python train.py --image_size=48 --cutout=0.25 --activation="relu" --channel_attention="se" --stem="single" --widths=[64, 128, 256] --label_smoothing=0.05 --init="trunc_normal_002" --eps=1e-08 --sam_rho=0.1 --epochs=149.5 --weight_decay=0.2
Rows from block 4 of a small image classifier, named by matrix and row number. Rows with one number belong to one channel. Each number is 50 + 10 x the weight over its row's rms, rounded and kept within 0 to 99. All counts start at 0.
After each channel's rows are labels from the 100 images, of 14848, where the channel reaches its highest value: "responds to" is what is common among them; "place" is the part of the image that holds the peak. Only what is clearly more common there than usual is listed. The data: stained colorectal tissue patches (NCT-CRC-HE-100K).
# convs0: first 3x3 conv (model.blocks.4.convs.0.weight, 128x128x3x3, each kernel summed), inputs 0-127
# convs1: second 3x3 conv (model.blocks.4.convs.1.weight, 128x128x3x3, transposed, each kernel summed), outputs 0-127

convs0.73:58 58 62 41 46 47 46 60 63 61 44 52 62 67 64 48 37 52 62 42 75 52 77 52 53 36 59 52 43 73 54 60 48 44 58 53 57 40 59 35 46 45 62 33 41 50 51 69 40 49 60 45 61 67 38 53 63 50 59 64 75 59 67 69 48 51 59 58 57 56 58 47 32 58 44 60 45 49 50 58 66 63 58 60 53 52 43 70 69 52 53 51 49 48 53 47 70 43 57 54 65 60 47 63 57 54 58 63 53 49 52 51 56 63 52 46 53 44 50 50 64 52 49 53 58 46 42 63
convs1.73:46 52 67 34 47 38 47 42 37 51 38 49 82 46 53 39 51 49 41 35 72 54 57 40 46 50 45 39 49 31 47 40 48 50 43 63 45 51 44 60 48 33 67 41 57 47 40 50 35 41 53 40 42 62 58 41 57 55 34 58 57 53 49 46 37 41 58 56 65 63 41 54 56 72 40 56 49 53 45 43 58 51 55 55 42 55 50 28 49 69 44 58 56 46 41 41 69 61 34 55 40 52 68 45 42 55 45 64 45 52 44 64 51 42 66 57 52 55 35 67 37 59 53 42 33 62 53 49
responds to: tissue: mucus
place: bottom left

convs0.1:44 54 57 65 55 56 48 59 69 63 50 53 61 41 62 49 54 35 49 56 37 40 40 50 51 51 60 65 54 50 49 55 38 56 65 57 65 40 52 66 61 58 61 60 47 53 57 55 61 58 49 52 56 57 56 54 52 28 59 50 36 63 62 65 56 57 61 39 58 46 60 35 41 73 36 30 58 49 52 63 63 62 64 54 64 48 36 73 58 56 50 65 66 55 60 64 66 48 61 51 56 42 70 46 52 54 37 58 49 59 47 51 61 66 52 57 51 52 55 48 37 42 46 62 62 68 46 67
convs1.1:46 58 44 49 63 43 42 47 55 57 43 43 59 57 52 44 57 53 38 68 55 43 31 56 67 54 40 43 47 56 53 40 56 48 59 48 70 40 54 58 64 48 60 45 60 47 40 55 55 50 53 68 52 51 57 49 72 54 40 57 37 66 52 43 56 45 59 45 51 69 57 50 61 53 51 57 86 51 41 42 60 45 49 52 68 50 31 60 63 62 56 76 59 44 46 57 64 47 66 55 47 44 54 72 71 63 44 56 56 39 47 57 43 43 47 59 38 32 73 38 47 49 50 53 51 47 54 47
responds to: tissue: adipose tissue
place: top left

convs0.13:46 44 65 52 52 55 49 74 71 62 59 53 58 63 51 47 41 25 59 44 57 50 51 37 59 42 64 50 38 59 58 63 54 52 54 60 60 33 55 41 46 39 63 38 41 56 53 53 51 53 69 67 62 59 37 58 57 43 49 65 68 62 59 56 56 54 46 48 59 49 47 41 31 49 43 48 49 38 46 66 71 59 68 71 48 38 45 75 62 43 58 49 47 46 54 46 62 63 59 55 60 27 57 55 50 54 47 53 47 46 43 56 45 60 52 40 48 52 48 59 49 41 42 34 63 53 52 67
convs1.13:55 50 67 44 49 28 40 38 45 44 51 44 54 52 46 28 44 51 33 53 73 48 34 36 58 58 34 53 52 37 40 41 66 55 38 56 37 25 47 70 61 28 46 41 39 41 56 44 45 66 41 39 30 33 53 31 61 48 38 45 51 68 50 43 44 49 42 49 56 47 43 59 57 57 43 46 74 46 40 44 47 41 53 46 39 40 30 47 41 65 58 47 47 47 38 37 62 50 53 52 55 49 58 53 54 57 47 42 44 41 36 48 54 41 54 54 49 41 52 50 40 56 51 47 55 60 44 30
responds to: tissue: adipose tissue
place: bottom left

convs0.84:58 44 68 32 53 58 55 57 64 64 65 32 52 47 59 55 51 52 57 26 41 35 48 54 57 37 56 58 44 52 65 62 51 40 38 61 46 59 53 47 43 69 58 55 56 47 29 47 59 43 44 50 57 55 54 58 41 37 51 61 50 60 43 53 65 48 59 45 55 52 50 39 30 54 44 47 52 30 61 60 47 70 50 59 56 23 34 66 57 51 46 56 26 51 57 68 46 58 53 42 57 50 56 55 49 49 40 48 69 41 30 61 49 54 60 46 56 55 55 69 52 46 42 54 69 61 56 54
convs1.84:58 61 62 52 48 50 42 48 48 52 55 52 66 50 56 12 48 48 61 55 71 51 59 46 56 56 48 46 43 44 50 48 56 58 45 50 26 49 43 64 53 25 71 51 44 56 51 52 63 59 48 35 15 28 52 44 53 56 44 52 56 64 48 46 40 54 55 56 68 52 47 51 45 55 56 45 65 45 50 51 52 47 49 76 45 42 38 62 54 58 43 41 51 54 49 52 53 58 51 50 60 51 56 45 51 46 40 65 43 40 32 60 33 47 60 59 45 60 43 64 28 55 57 57 50 65 46 42
responds to: tissue: adipose tissue
place: bottom right

convs0.64:43 44 50 57 39 54 62 50 59 52 48 60 48 58 51 51 52 51 41 61 55 55 19 31 47 70 46 42 57 45 60 64 51 46 45 42 47 52 57 79 48 37 36 70 48 59 57 33 48 56 64 41 36 39 56 52 60 64 68 57 58 43 48 46 44 52 54 30 46 44 59 43 56 58 66 59 51 57 51 38 52 61 57 61 41 38 55 26 57 51 46 47 48 58 54 56 52 38 44 63 57 58 68 55 53 54 59 73 50 59 61 49 59 30 58 58 59 43 46 49 55 22 58 44 47 55 54 40
convs1.64:60 38 49 64 68 60 60 75 57 62 45 66 50 51 45 56 49 64 61 38 39 59 51 75 46 52 52 57 58 54 68 61 41 56 55 38 50 50 54 58 55 74 42 67 62 63 64 49 59 52 68 53 56 54 57 63 47 59 73 56 62 53 50 50 56 44 65 49 43 50 46 59 61 45 43 51 40 59 78 40 50 61 53 37 57 54 63 60 64 52 52 53 54 60 44 74 43 56 49 40 31 63 50 47 39 56 61 46 53 46 61 55 51 57 57 55 54 58 50 61 66 57 47 43 62 38 53 53
responds to: tissue: tumour epithelium
place: top left

convs0.127:49 62 53 71 47 56 63 48 37 53 49 62 52 56 49 54 55 46 32 65 48 41 31 43 42 59 48 46 64 41 63 20 57 60 54 55 48 55 54 62 51 41 52 45 46 63 60 41 49 61 54 34 34 39 45 52 57 62 62 56 71 47 49 45 52 49 51 44 44 42 49 64 61 53 56 45 64 45 57 40 60 33 62 59 27 40 44 40 54 39 61 56 37 46 61 50 44 30 55 58 57 56 70 61 57 50 59 68 61 69 46 53 68 35 57 30 58 48 51 55 37 40 52 48 58 53 50 43
convs1.127:53 33 52 80 64 69 53 64 56 55 51 59 36 52 64 59 51 59 59 36 39 43 58 63 45 55 44 53 56 51 63 55 42 52 60 45 40 51 48 51 57 80 39 55 65 55 63 47 68 50 67 42 46 44 43 54 52 38 75 65 68 47 47 51 63 52 59 58 54 40 51 58 60 40 51 50 55 52 72 47 50 56 53 38 56 44 67 52 57 41 56 44 50 56 47 60 46 56 58 49 54 62 45 49 55 57 68 38 62 37 67 49 56 60 67 51 55 58 61 61 69 57 48 49 68 58 58 47
responds to: tissue: tumour epithelium
place: top right

convs0.42:55 48 38 39 59 45 42 35 67 55 39 39 50 42 47 58 54 57 67 51 62 48 43 49 50 71 48 69 49 48 44 59 55 46 52 72 29 63 56 43 39 47 51 40 56 55 47 48 62 48 29 43 41 48 45 51 41 25 55 69 42 58 42 60 63 46 61 39 64 56 46 42 54 64 40 58 53 37 58 49 40 51 52 51 48 57 46 56 42 44 44 57 35 57 58 50 58 45 59 60 49 58 47 35 55 40 57 53 84 47 51 46 52 68 64 59 63 53 65 52 51 58 37 68 42 66 63 65
convs1.42:36 62 12 60 34 58 60 61 58 55 39 52 49 59 47 41 63 55 59 57 53 59 49 55 66 59 61 34 64 58 50 55 44 53 52 49 29 48 47 52 60 34 59 47 40 53 51 46 74 46 21 35 51 46 66 35 48 64 62 60 57 47 52 61 49 67 48 41 49 47 53 51 50 47 38 45 60 41 48 46 53 52 41 62 38 49 44 72 54 54 55 51 46 52 65 58 54 35 59 45 53 36 44 58 55 35 43 60 68 39 47 43 53 42 53 58 24 52 46 37 42 52 45 51 50 55 45 50
responds to: tissue: tumour epithelium
place: top left

convs0.32:44 53 59 45 52 16 38 49 53 43 56 46 51 54 48 45 55 46 25 48 49 44 34 42 52 50 45 50 53 52 45 53 55 30 49 47 45 47 47 43 51 38 60 57 51 40 48 62 49 58 55 54 39 34 30 57 53 44 44 42 52 52 51 53 61 52 24 47 53 53 45 34 66 48 45 31 57 52 54 50 54 49 64 56 60 52 34 51 46 50 52 65 49 58 50 52 44 56 47 60 52 29 00 50 47 43 58 55 59 59 33 53 48 41 29 55 51 52 51 59 45 40 41 55 61 46 56 55
convs1.32:54 54 24 46 62 51 39 56 58 48 51 44 38 65 47 50 44 51 43 55 62 44 37 49 57 34 47 47 47 56 43 45 52 50 41 35 37 57 43 73 58 38 43 56 47 45 52 37 73 48 29 43 47 45 77 42 20 53 50 48 50 66 58 52 49 51 35 47 44 55 51 55 53 38 50 54 65 47 60 44 50 44 50 44 44 45 42 63 40 66 61 46 45 65 51 51 49 47 64 53 47 41 35 36 64 33 53 42 68 28 34 35 49 39 46 53 37 42 58 48 35 35 49 46 56 41 43 46
responds to: tissue: adipose tissue
place: top right

convs0.119:61 44 54 38 63 56 63 42 50 47 51 26 50 43 50 60 54 46 62 23 55 48 43 55 57 51 52 53 58 45 50 46 47 48 46 55 25 66 54 60 29 45 59 43 42 48 27 55 55 25 54 59 63 54 59 58 46 37 44 61 29 55 44 59 56 51 39 46 59 54 52 25 34 56 50 64 49 48 49 39 39 59 42 50 65 36 51 62 30 53 34 61 29 54 52 46 47 61 53 59 59 50 44 37 52 45 33 55 64 40 43 52 48 52 49 48 68 54 53 58 67 58 41 62 44 55 54 48
convs1.119:46 62 58 51 41 57 48 46 53 48 61 52 68 46 60 25 52 47 51 65 56 59 34 42 66 64 56 33 49 48 47 50 47 61 48 50 41 54 57 52 56 39 74 58 44 48 55 51 64 61 44 39 26 31 41 48 55 59 40 55 54 38 66 63 52 62 50 65 68 45 60 48 45 61 56 54 64 34 44 63 50 52 58 71 37 50 42 59 47 49 57 55 51 44 50 46 61 39 45 57 65 38 66 55 39 55 46 78 59 39 42 56 51 56 60 61 61 53 48 46 53 58 52 71 63 68 59 49
responds to: tissue: adipose tissue
place: bottom left; top right

convs0.104:69 55 40 36 70 48 56 47 64 40 44 51 49 64 37 54 52 40 54 39 67 53 55 33 54 56 58 59 48 65 46 48 47 51 53 54 59 45 68 46 47 50 51 51 59 42 45 58 54 53 53 64 67 60 43 48 49 38 57 58 56 63 68 66 47 64 52 44 52 48 55 33 31 63 53 66 46 47 36 58 66 59 67 64 63 50 40 59 66 72 53 54 60 41 50 41 74 58 61 60 64 60 55 46 61 57 47 59 50 62 44 52 50 69 63 47 55 50 56 57 61 41 43 50 61 58 43 74
convs1.104:51 57 46 27 49 24 45 47 41 45 41 54 66 60 48 47 53 59 40 57 51 59 52 50 75 53 49 40 60 48 47 47 53 56 39 56 58 44 47 54 54 36 73 45 53 52 45 59 40 58 63 49 36 64 73 48 57 63 47 52 48 63 61 56 56 48 55 52 62 62 61 48 48 58 53 62 65 58 43 57 53 53 58 57 51 52 45 70 50 66 59 71 50 41 40 52 73 52 48 61 68 53 72 58 39 55 50 77 55 73 40 59 50 45 54 47 56 39 48 42 42 55 48 65 46 65 46 41
responds to: tissue: adipose tissue
place: top left; top centre

convs0.17:55 42 54 26 54 37 47 55 37 39 64 50 46 49 33 53 53 48 05 56 54 50 45 51 49 55 37 48 52 59 43 39 53 41 39 46 52 54 50 42 53 50 67 56 61 34 57 54 60 55 59 58 57 51 54 54 62 48 44 30 42 47 39 56 57 58 48 59 42 52 47 52 62 50 42 56 49 57 44 57 54 49 39 66 56 61 26 54 45 47 56 61 56 50 50 60 34 58 47 36 53 48 29 57 47 52 56 57 32 67 18 54 53 30 35 62 54 58 51 52 64 53 46 43 60 55 52 38
convs1.17:63 39 39 56 67 54 58 50 55 44 53 48 24 56 61 58 46 54 46 40 48 55 54 48 50 39 40 41 44 45 51 51 63 39 60 44 62 64 42 67 51 50 38 51 53 49 50 57 50 46 40 44 56 54 83 49 26 47 54 39 55 64 58 45 41 55 42 45 32 61 56 57 53 37 46 66 53 50 60 47 40 44 53 37 54 49 55 61 46 62 53 43 49 67 48 48 45 60 70 51 36 49 16 39 60 40 57 40 67 59 49 28 38 44 35 46 54 32 62 57 63 43 47 40 54 44 43 50
responds to: tissue: mucus
place: bottom right