Weights of a small image classifier: adamw at rate 0.0026, 22605 training examples.
Rows from block 4 of a small image classifier, named by matrix and row number. Rows with one number belong to one channel. Each number is 500 + 50 x the weight over its row's rms, rounded and kept within 0 to 999. All counts start at 0. Numbers have three digits each.
Before each channel's rows are labels from the 100 images, of 14848, where the channel reaches its highest value: "responds to" is what is common among them; "colour at peak" is the nearest of a few named colours to the mean colour under the peak. Only what is clearly more common there than usual is listed. The data: stained colorectal tissue patches (NCT-CRC-HE-100K). In brackets: how many of the 100, against the usual share in percent.
# convs0: first 3x3 conv (model.blocks.4.convs.0.weight, 128x128x3x3, each kernel summed), inputs 0-127
# convs1: second 3x3 conv (model.blocks.4.convs.1.weight, 128x128x3x3, transposed, each kernel summed), outputs 0-127

responds to: tissue: mucus (42 vs 9)
colour at peak: white (71 vs 25.9)
convs0.14:482562464523491495560465604439517487527446516480482564471483568528565511528565504536528489483545535489522504583532521421489525577561489488490554483483459480637657539496542425518583558532522511517533596498580539453449497586503578530497443480539549530552534510481550468550505522503499495547523548531470520446519518513535487564491509413546501651588389573504539515593501569535494549519632
convs1.14:466540529450547374543536489526558539534463568543528578484561472585564542527523560530510503495477552464475620574591487439512487496462571550503537536550567583534486597515494530476462482569495513434579563498374465551470538520532555503522529521489537505476550543491558504496516573545508495562485548501592445476537600597503513586580570472394500542446506581533545562486569529521471573539553

responds to: tissue: smooth muscle (85 vs 13.5)
colour at peak: pink (74 vs 38.8)
convs0.52:498494507499483568490557504483580477481386552494484568648517507579544543486552520506480509474561466416524477475390545598456532538596502547499532506472500525496535550532539529482532554450511501506526514543514539384546472498563430518475533555352529516530423576556532432519457469575465480521475509522500535521520532497529467542530548595493541552507537581538520506335524369536462526523558
convs1.52:455462462509511507474537504502518548465369493553499572620515460482536540454534560503528489516570480526509567529534587568514546573574529518517526579494534545577596497481535574551547536479512536462567542518516524536532511497421511385359558445356536472482456527589505511524519500549495454533378510463443478508516496510509490571545470579589496565547523397529497537491569480498489463521594

responds to: tissue: adipose tissue (52 vs 10.3)
colour at peak: white (58 vs 25.9)
convs0.3:429573466471415518378505500543520546529489569490522520551552560422580515528546486534514543527535406513544481507444486587503589406566535574544473452548506519504584573452510478496570612546473581504513539515537495503467447500519431521574458536594455424551572517599450563513496508528492549465471399545449571569536502493556538585461539545495573617520460446508490499477511457540532542500546
convs1.3:508504561551532524498617528493580555536520529561535500511485478488493595423513507467479547577582463496529528569553518455441597453488582618527505541419601520529581481510542532601571527499498555507489616513538553538513469519526534542529490524567566487540545549572583558411479548519494398619518529438465517564490507511555528453466553545546461584584461525509508517542533516568450494523560

responds to: tissue: adipose tissue (70 vs 10.3)
colour at peak: white (92 vs 25.9)
convs0.21:501552616551490551511544525508499526579438584501519496585526499456481504462500475534501543516563447477569529487401533579528420552477415468552505490566522496552563575575548501470525621536498520524569482514546568460503459531519383544534477557574548479545462468539589502477571552518503513562502477567454557498575520515544484538471576467503504625537391485503487442420506423549569558551592
convs1.21:457545517492537473421589509515535580551543499548480504486575480433482598453517515513442521549493560532512498522546538537549514571453624593524531533542527590513536525454556592539534484561574503459492582529517598503567534519557477551445524441508560483565525547545580569487592584547514440614511519483516485488531502543561556554552353560539532517534525513619578459500499539539497499514487

responds to: tissue: smooth muscle (38 vs 13.5)
colour at peak: white (91 vs 25.9)
convs0.23:463473445549499521548435535554483510512467506464489530639493588465555576511577553595519519521565534534528593439468588473460480449455451546503445419477432481496541476501459549469509500539467540517463581491560573506553520578528524545456475561422547453511479516503537468455468582448424530460528497552541496562614426519447533514625465529513593566558514538538550525501567438501445564579594
convs1.23:442570393537398502560529573566448526497546495465572508550503501541498511528556570442511553521552464520526542424520512490571442528459438521500504598521360407511482552452527572526540559481560528496581481473498492522525506476465481521431481508542526523472419495454628526523553500468505516518496391481490473512442501469467454524553400487529534494495478308537456361448509494518513514520550

responds to: tissue: smooth muscle (91 vs 13.5)
colour at peak: pink (82 vs 38.8)
convs0.106:532514491448526474457562584431573563488478474510500561560530502586386494484555609474484450507568545448463476558535565575453542490572550515528518547500545533411410450489521640526516470485467489528476575474583471503350516504563422541554532508532551481539513511488476497661430473522505476566411447517455513540502550502517491574448473562513470510545525504420515473422477518569484481502543
convs1.106:556448441494588538479599503484500563469466477489477568543490487552405591470505563508497512570552458493480452535496532511541587486606544571568538578472567512556583583612402623563513491531521503520461575478468541495531567434474485453529616451501554512473498532555562547550515507543554511602436510477402458560477509467501576490464490532524529567487530534476517530507503466467559416507588

responds to: tissue: smooth muscle (40 vs 13.5); tissue: mucus (27 vs 9)
colour at peak: white (67 vs 25.9)
convs0.91:455510606494579545493636544502608507505465452525482344579509481577481489492617493527514510485543497496556505595423529467509551524609555478484525530492551580525532576512531403509498542509543512514510468473511412478396509502485497518549515586553488555521522553466559481597486515561548519508538579578529496477492562501470516555383545537484477601562489497510520528505473486497488462466612
convs1.91:525531448472557381465502581528514555487474475510503517449595501445412531532543482521527517545552614542498540619367565483570484583495550541539582456549520531490475561479538558500399488533486493571525535554513577542497546466520433577502481533520520512556522572457542568519562559568528441532481470500407535473489531579528585533530532473571513471430433509392614505503472520527524535456467

responds to: tissue: smooth muscle (31 vs 13.5)
colour at peak: white (81 vs 25.9)
convs0.102:538516507582540511462555448507504495498529553501458487442507527546530512514450531520488477515320499539548527420464493479497508488449447537545536515488492558436431447445515504513507562496530510454543512505358488418619595539478546513541494451462483538538531578527460470609524441635485549503528508538572536551498511511498501545528549556500526411522426571517519554505486513527434521462300
convs1.102:464534391474526462477551500516550486461526498535623498508412474473565539538611510442557475481500498505472500419354558522494429493548509479494497511447493513477489500494341530505448530477388514589489479463518464418525544447538474511525579575500518409489435509488495480556480517516512482536402600550472505548453568540428498489559540479520559416463515474577498585510613463472496464485402

responds to: tissue: mucus (77 vs 9)
colour at peak: pink (79 vs 38.8)
convs0.80:445512468381469479493456410559518570528535442537518478520548494504596451478495500474553553542489498548466468572489507537496576468426570528539439440542479527576608511457501567522548592538398540514511563480510480452533463548548487482560534503567529352530537504579434571445530512493517492532422462477315581597454493535542538575480526490528551494485517449497453503587499511459513512514482
convs1.80:516398527541574537534575511483466552452510552543434453538479474464417573445501487455499546610566521436522498529536501440428592426436574602500438496533598475523560490486553502585583498548499487511508615474538518521559463532460527539538528467568574543473499490596559533420459528501493501587527534474535456561425490468516522442382544567534453575582516581448489536474463482483467508488557

responds to: tissue: adipose tissue (41 vs 10.3)
colour at peak: white (76 vs 25.9)
convs0.72:496493550381528497569571495461497438490459468550530520521381457458521476554491516524518499498496561441340612543549466525497542555586524398430478514458525483529509564526530568522475520559454492601520494537552443529439415555540526544393543548489484466550428379552583508520473507418420539500452553521516515540513586504512458542470424467565476503504539544532515594559505451508525536539511
convs1.72:549555572513473578529458484456489494670465529416487477568500605513518499513409502513411492511507543516500498466456422511538580666484470498495510479560518522381457471507576523489548521489480478494480524574567526478466496577559462536509485572546466577601530548595523561530507511497500451498537454491536523540570500495557537651480497568530421545552490512437474531514526522525518567541567

responds to: tissue: smooth muscle (91 vs 13.5)
colour at peak: pink (88 vs 38.8)
convs0.95:454528532472515501428518511540538507456358538504507525665522476541586544523542472483560477518566434406531455529386542555501535455608532536517536427524549513505547515499535541503523595485523496555489473547543501458512457482538420503528547589509483499515462546580502512542485482525464531477524464501475527542453501470486534566457508587491473553493467477493474523390551271546505499486580
convs1.95:443520564532521489487593532549500541556412607529475466549519548481532586429460557520502528538541459533544577558539565498516582558507587569499604518484623578553522497476474610555529506491532541488478558535533525534512510529547537524366508541462543481568520557582559563485524551558476430580516468469403522475524522531520582558525596566594526528535486478474523515563476502559532541537548

responds to: tissue: mucus (29 vs 9)
colour at peak: white (67 vs 25.9)
convs0.90:451524493547488480579509555472562450495476552481559542518482514434592533534517526523549512474587566619471544516451481505485509529518506428453529571449475465624649482492494533548545489492427507521512583548579523479520492515486529551464501544467532347586474494477500468483528507441473545573450566525353498543389563547514469524512500539539527574483558571486515526465584592507475570492556
convs1.90:538458506541575578533476440472438444414363579555488567638495514527507479462453460552425512472452560444514574553568461502454554459483485489444536482503551505525484487552532402491516478538537521398553497441346500566475462511426521512483519433438433494449502454581463429469457484518490535501463503602512473520421503587505462504523565507501476548502578590471572525492518453474477529518587

responds to: tissue: smooth muscle (85 vs 13.5)
colour at peak: pink (64 vs 38.8)
convs0.34:504477544515519554375549513439602481547459530462458480612519534588485514506556557509480490446482536465527509460419595584469510484642469512541578568513550575360368522516556551446450514464530536490497486566513499371403555507514446477485520581462526558542526535494541453584491462562464500468449599515503532483507510492507469557476508557522551500492511557506494550450549441543517513454518
convs1.34:518491438401542499464437529499476467460513441468476536495492536530504426537564522539506468459473522490474453469386606576570430510593448437511550520556373500498438601562375556397443558572520480548437414516469519469481543495503432508530537552494461469447388492459481442608544512517536434429447528563414464515525466489482520486540539429592474432478513541516500551492490497505547477526467

responds to: tissue: mucus (39 vs 9)
colour at peak: white (62 vs 25.9)
convs0.48:496510452469496541585480535522538547492512459532521532483519503557462519508566469570520537520524482511524488599512511386584566593545519495524527466522534473639632545492540447580544499569549495492536571527551583523360515603503553520540492510565566559582519513528519525534465553528546563498575523539539535433571539488566505578398548445524472561565491612546522497528538536499496549488570
convs1.48:524564500486563405510550538542449544538591452483515541499600456547417553556532544505579565534531565534549611596451541466432483496528614548532526399588532544510551572566513550531544527575557467522492536502516586515486523499528513550547527517568543549497583519477644560488504620513541566566525485527459502527533517474480504528525562457505508500480482489398588455488522547557554510487474

responds to: tissue: normal colon mucosa (37 vs 8.6)
colour at peak: grey (52 vs 21)
convs0.109:448559427549494509477426564562451526490539555510581527516510522477510512605476531508572505555541414544531531585563496385499630487461564528476605483538524491476477459516507567401486565512630534505512546503491492591558439535482536530493489466613494568463564466429474621434514463488507469422582450497550592491456467551520565603519512477542493467495417508483499516525477543535521520466516
convs1.109:488515539579506536499617529541526537566498563488536537548483488536512626508460576548530483555541502557541542562526481486490542481547514560523597582452724495495532464493499523551420568440436459510392573552542481540496512551516546516454473505529551526548608551502571568505501466545503416622545498534541467417558521530510550511519546560505525529530511444514489488528481536549561519505542

responds to: tissue: mucus (31 vs 9)
colour at peak: white (96 vs 25.9)
convs0.60:571437425414545492535469493504419470468503450510478484607483538550482463494605436553516437474458501496520448420465512364520408501503467482474527443473522500577561502515492450523536522510562499472523501432467642462441498513500613468520440390473476543536446533562628461519506534515492571442569589558552494478500498508511432568394535535531480521497528597475536490589464540501448546464495
convs1.60:513577478496470443619501525520550563540568429470503559517558441564505490577584562487608496510530529573498599560509458473464439583540471486543450469447518505434477510488464510524525589447485465554493494530534452528453532560547487462545549609581534527494470535524487541481504535518509631488549495422492520447635478434449520611472633498554418465540537475492437503543528575550505499509480

responds to: tissue: normal colon mucosa (33 vs 8.6); tissue: adipose tissue (26 vs 10.3)
colour at peak: white (58 vs 25.9)
convs0.9:513519564495531430589568532574535488497463463511487490460365479455554512545468509503489519618466551495431579523552532429476425549509517467456509528443503534543543489518522622496535542576445496563470470549528458532515387557497454548436536602491515449578495356502583555490499515399454514506406567522460532500548545500477427544504466384533489485574508539569525561515516451508555529544486
convs1.9:493533549481478544461452505515510517645472528317518484515497597496516477502442498511402486523523516496510485402450442523521455640482488509514514495604481466288410496446560531454523514496533493424455532523585523477515495576526477585471497527546493542573457481522524533543482523514528520487538457475544519524577455481552508602474427477551535547578471560516434526484532499488517543499509

responds to: tissue: normal colon mucosa (67 vs 8.6)
colour at peak: brown (43 vs 11.6)
convs0.74:532548483583536544521470473513490528536448604499552520499533483542521519498467542524461488543376496528539563510517520441512564589472486570529553524495469486481446461485560553419406531489563541471524503515332444506579476555492576505495537490536486595522504492472553530430512551487524505511556460513539520532516475509543539572538528480496514270447452566519510496528508538504503535525327
convs1.74:491528541586588492533648522536492500553526563534444529557427460524544640514489532524514496536509473554529549480375370525520512458533545544502566575493658524479498509476508538578449517559426490509431544524462530517517509529513521532482521492482532515573599529521567562513518548540526472648538561575543482452512506553483534497549500521455549444436460434533557489579502493521556523484455

responds to: tissue: normal colon mucosa (45 vs 8.6)
colour at peak: white (62 vs 25.9)
convs0.31:583517497579526545459508547506469523524497560489456499628504546531537518543536565555502539487483528523575541532526549623478552507545471580508587487485537538425460522476537471549518584514576540517509535542557522398636457527468530546531525537568471560559536582523585514460491452599517547457564572575560561575516527499471485559545526530521573594517476595515543577542519499556542553446571
convs1.31:464528477534520526505515514554486512525520519552553495451461511529610515573556482547594491553547482532554523507395547514568488555531634528540569548522553564468458495579527509528385547517443457599384535514572479523514498507513503548443553560550539466497459546433559541587494525582528509517471523531578486409545507567495507555537476522596467486485506405603567572598535491580568520508483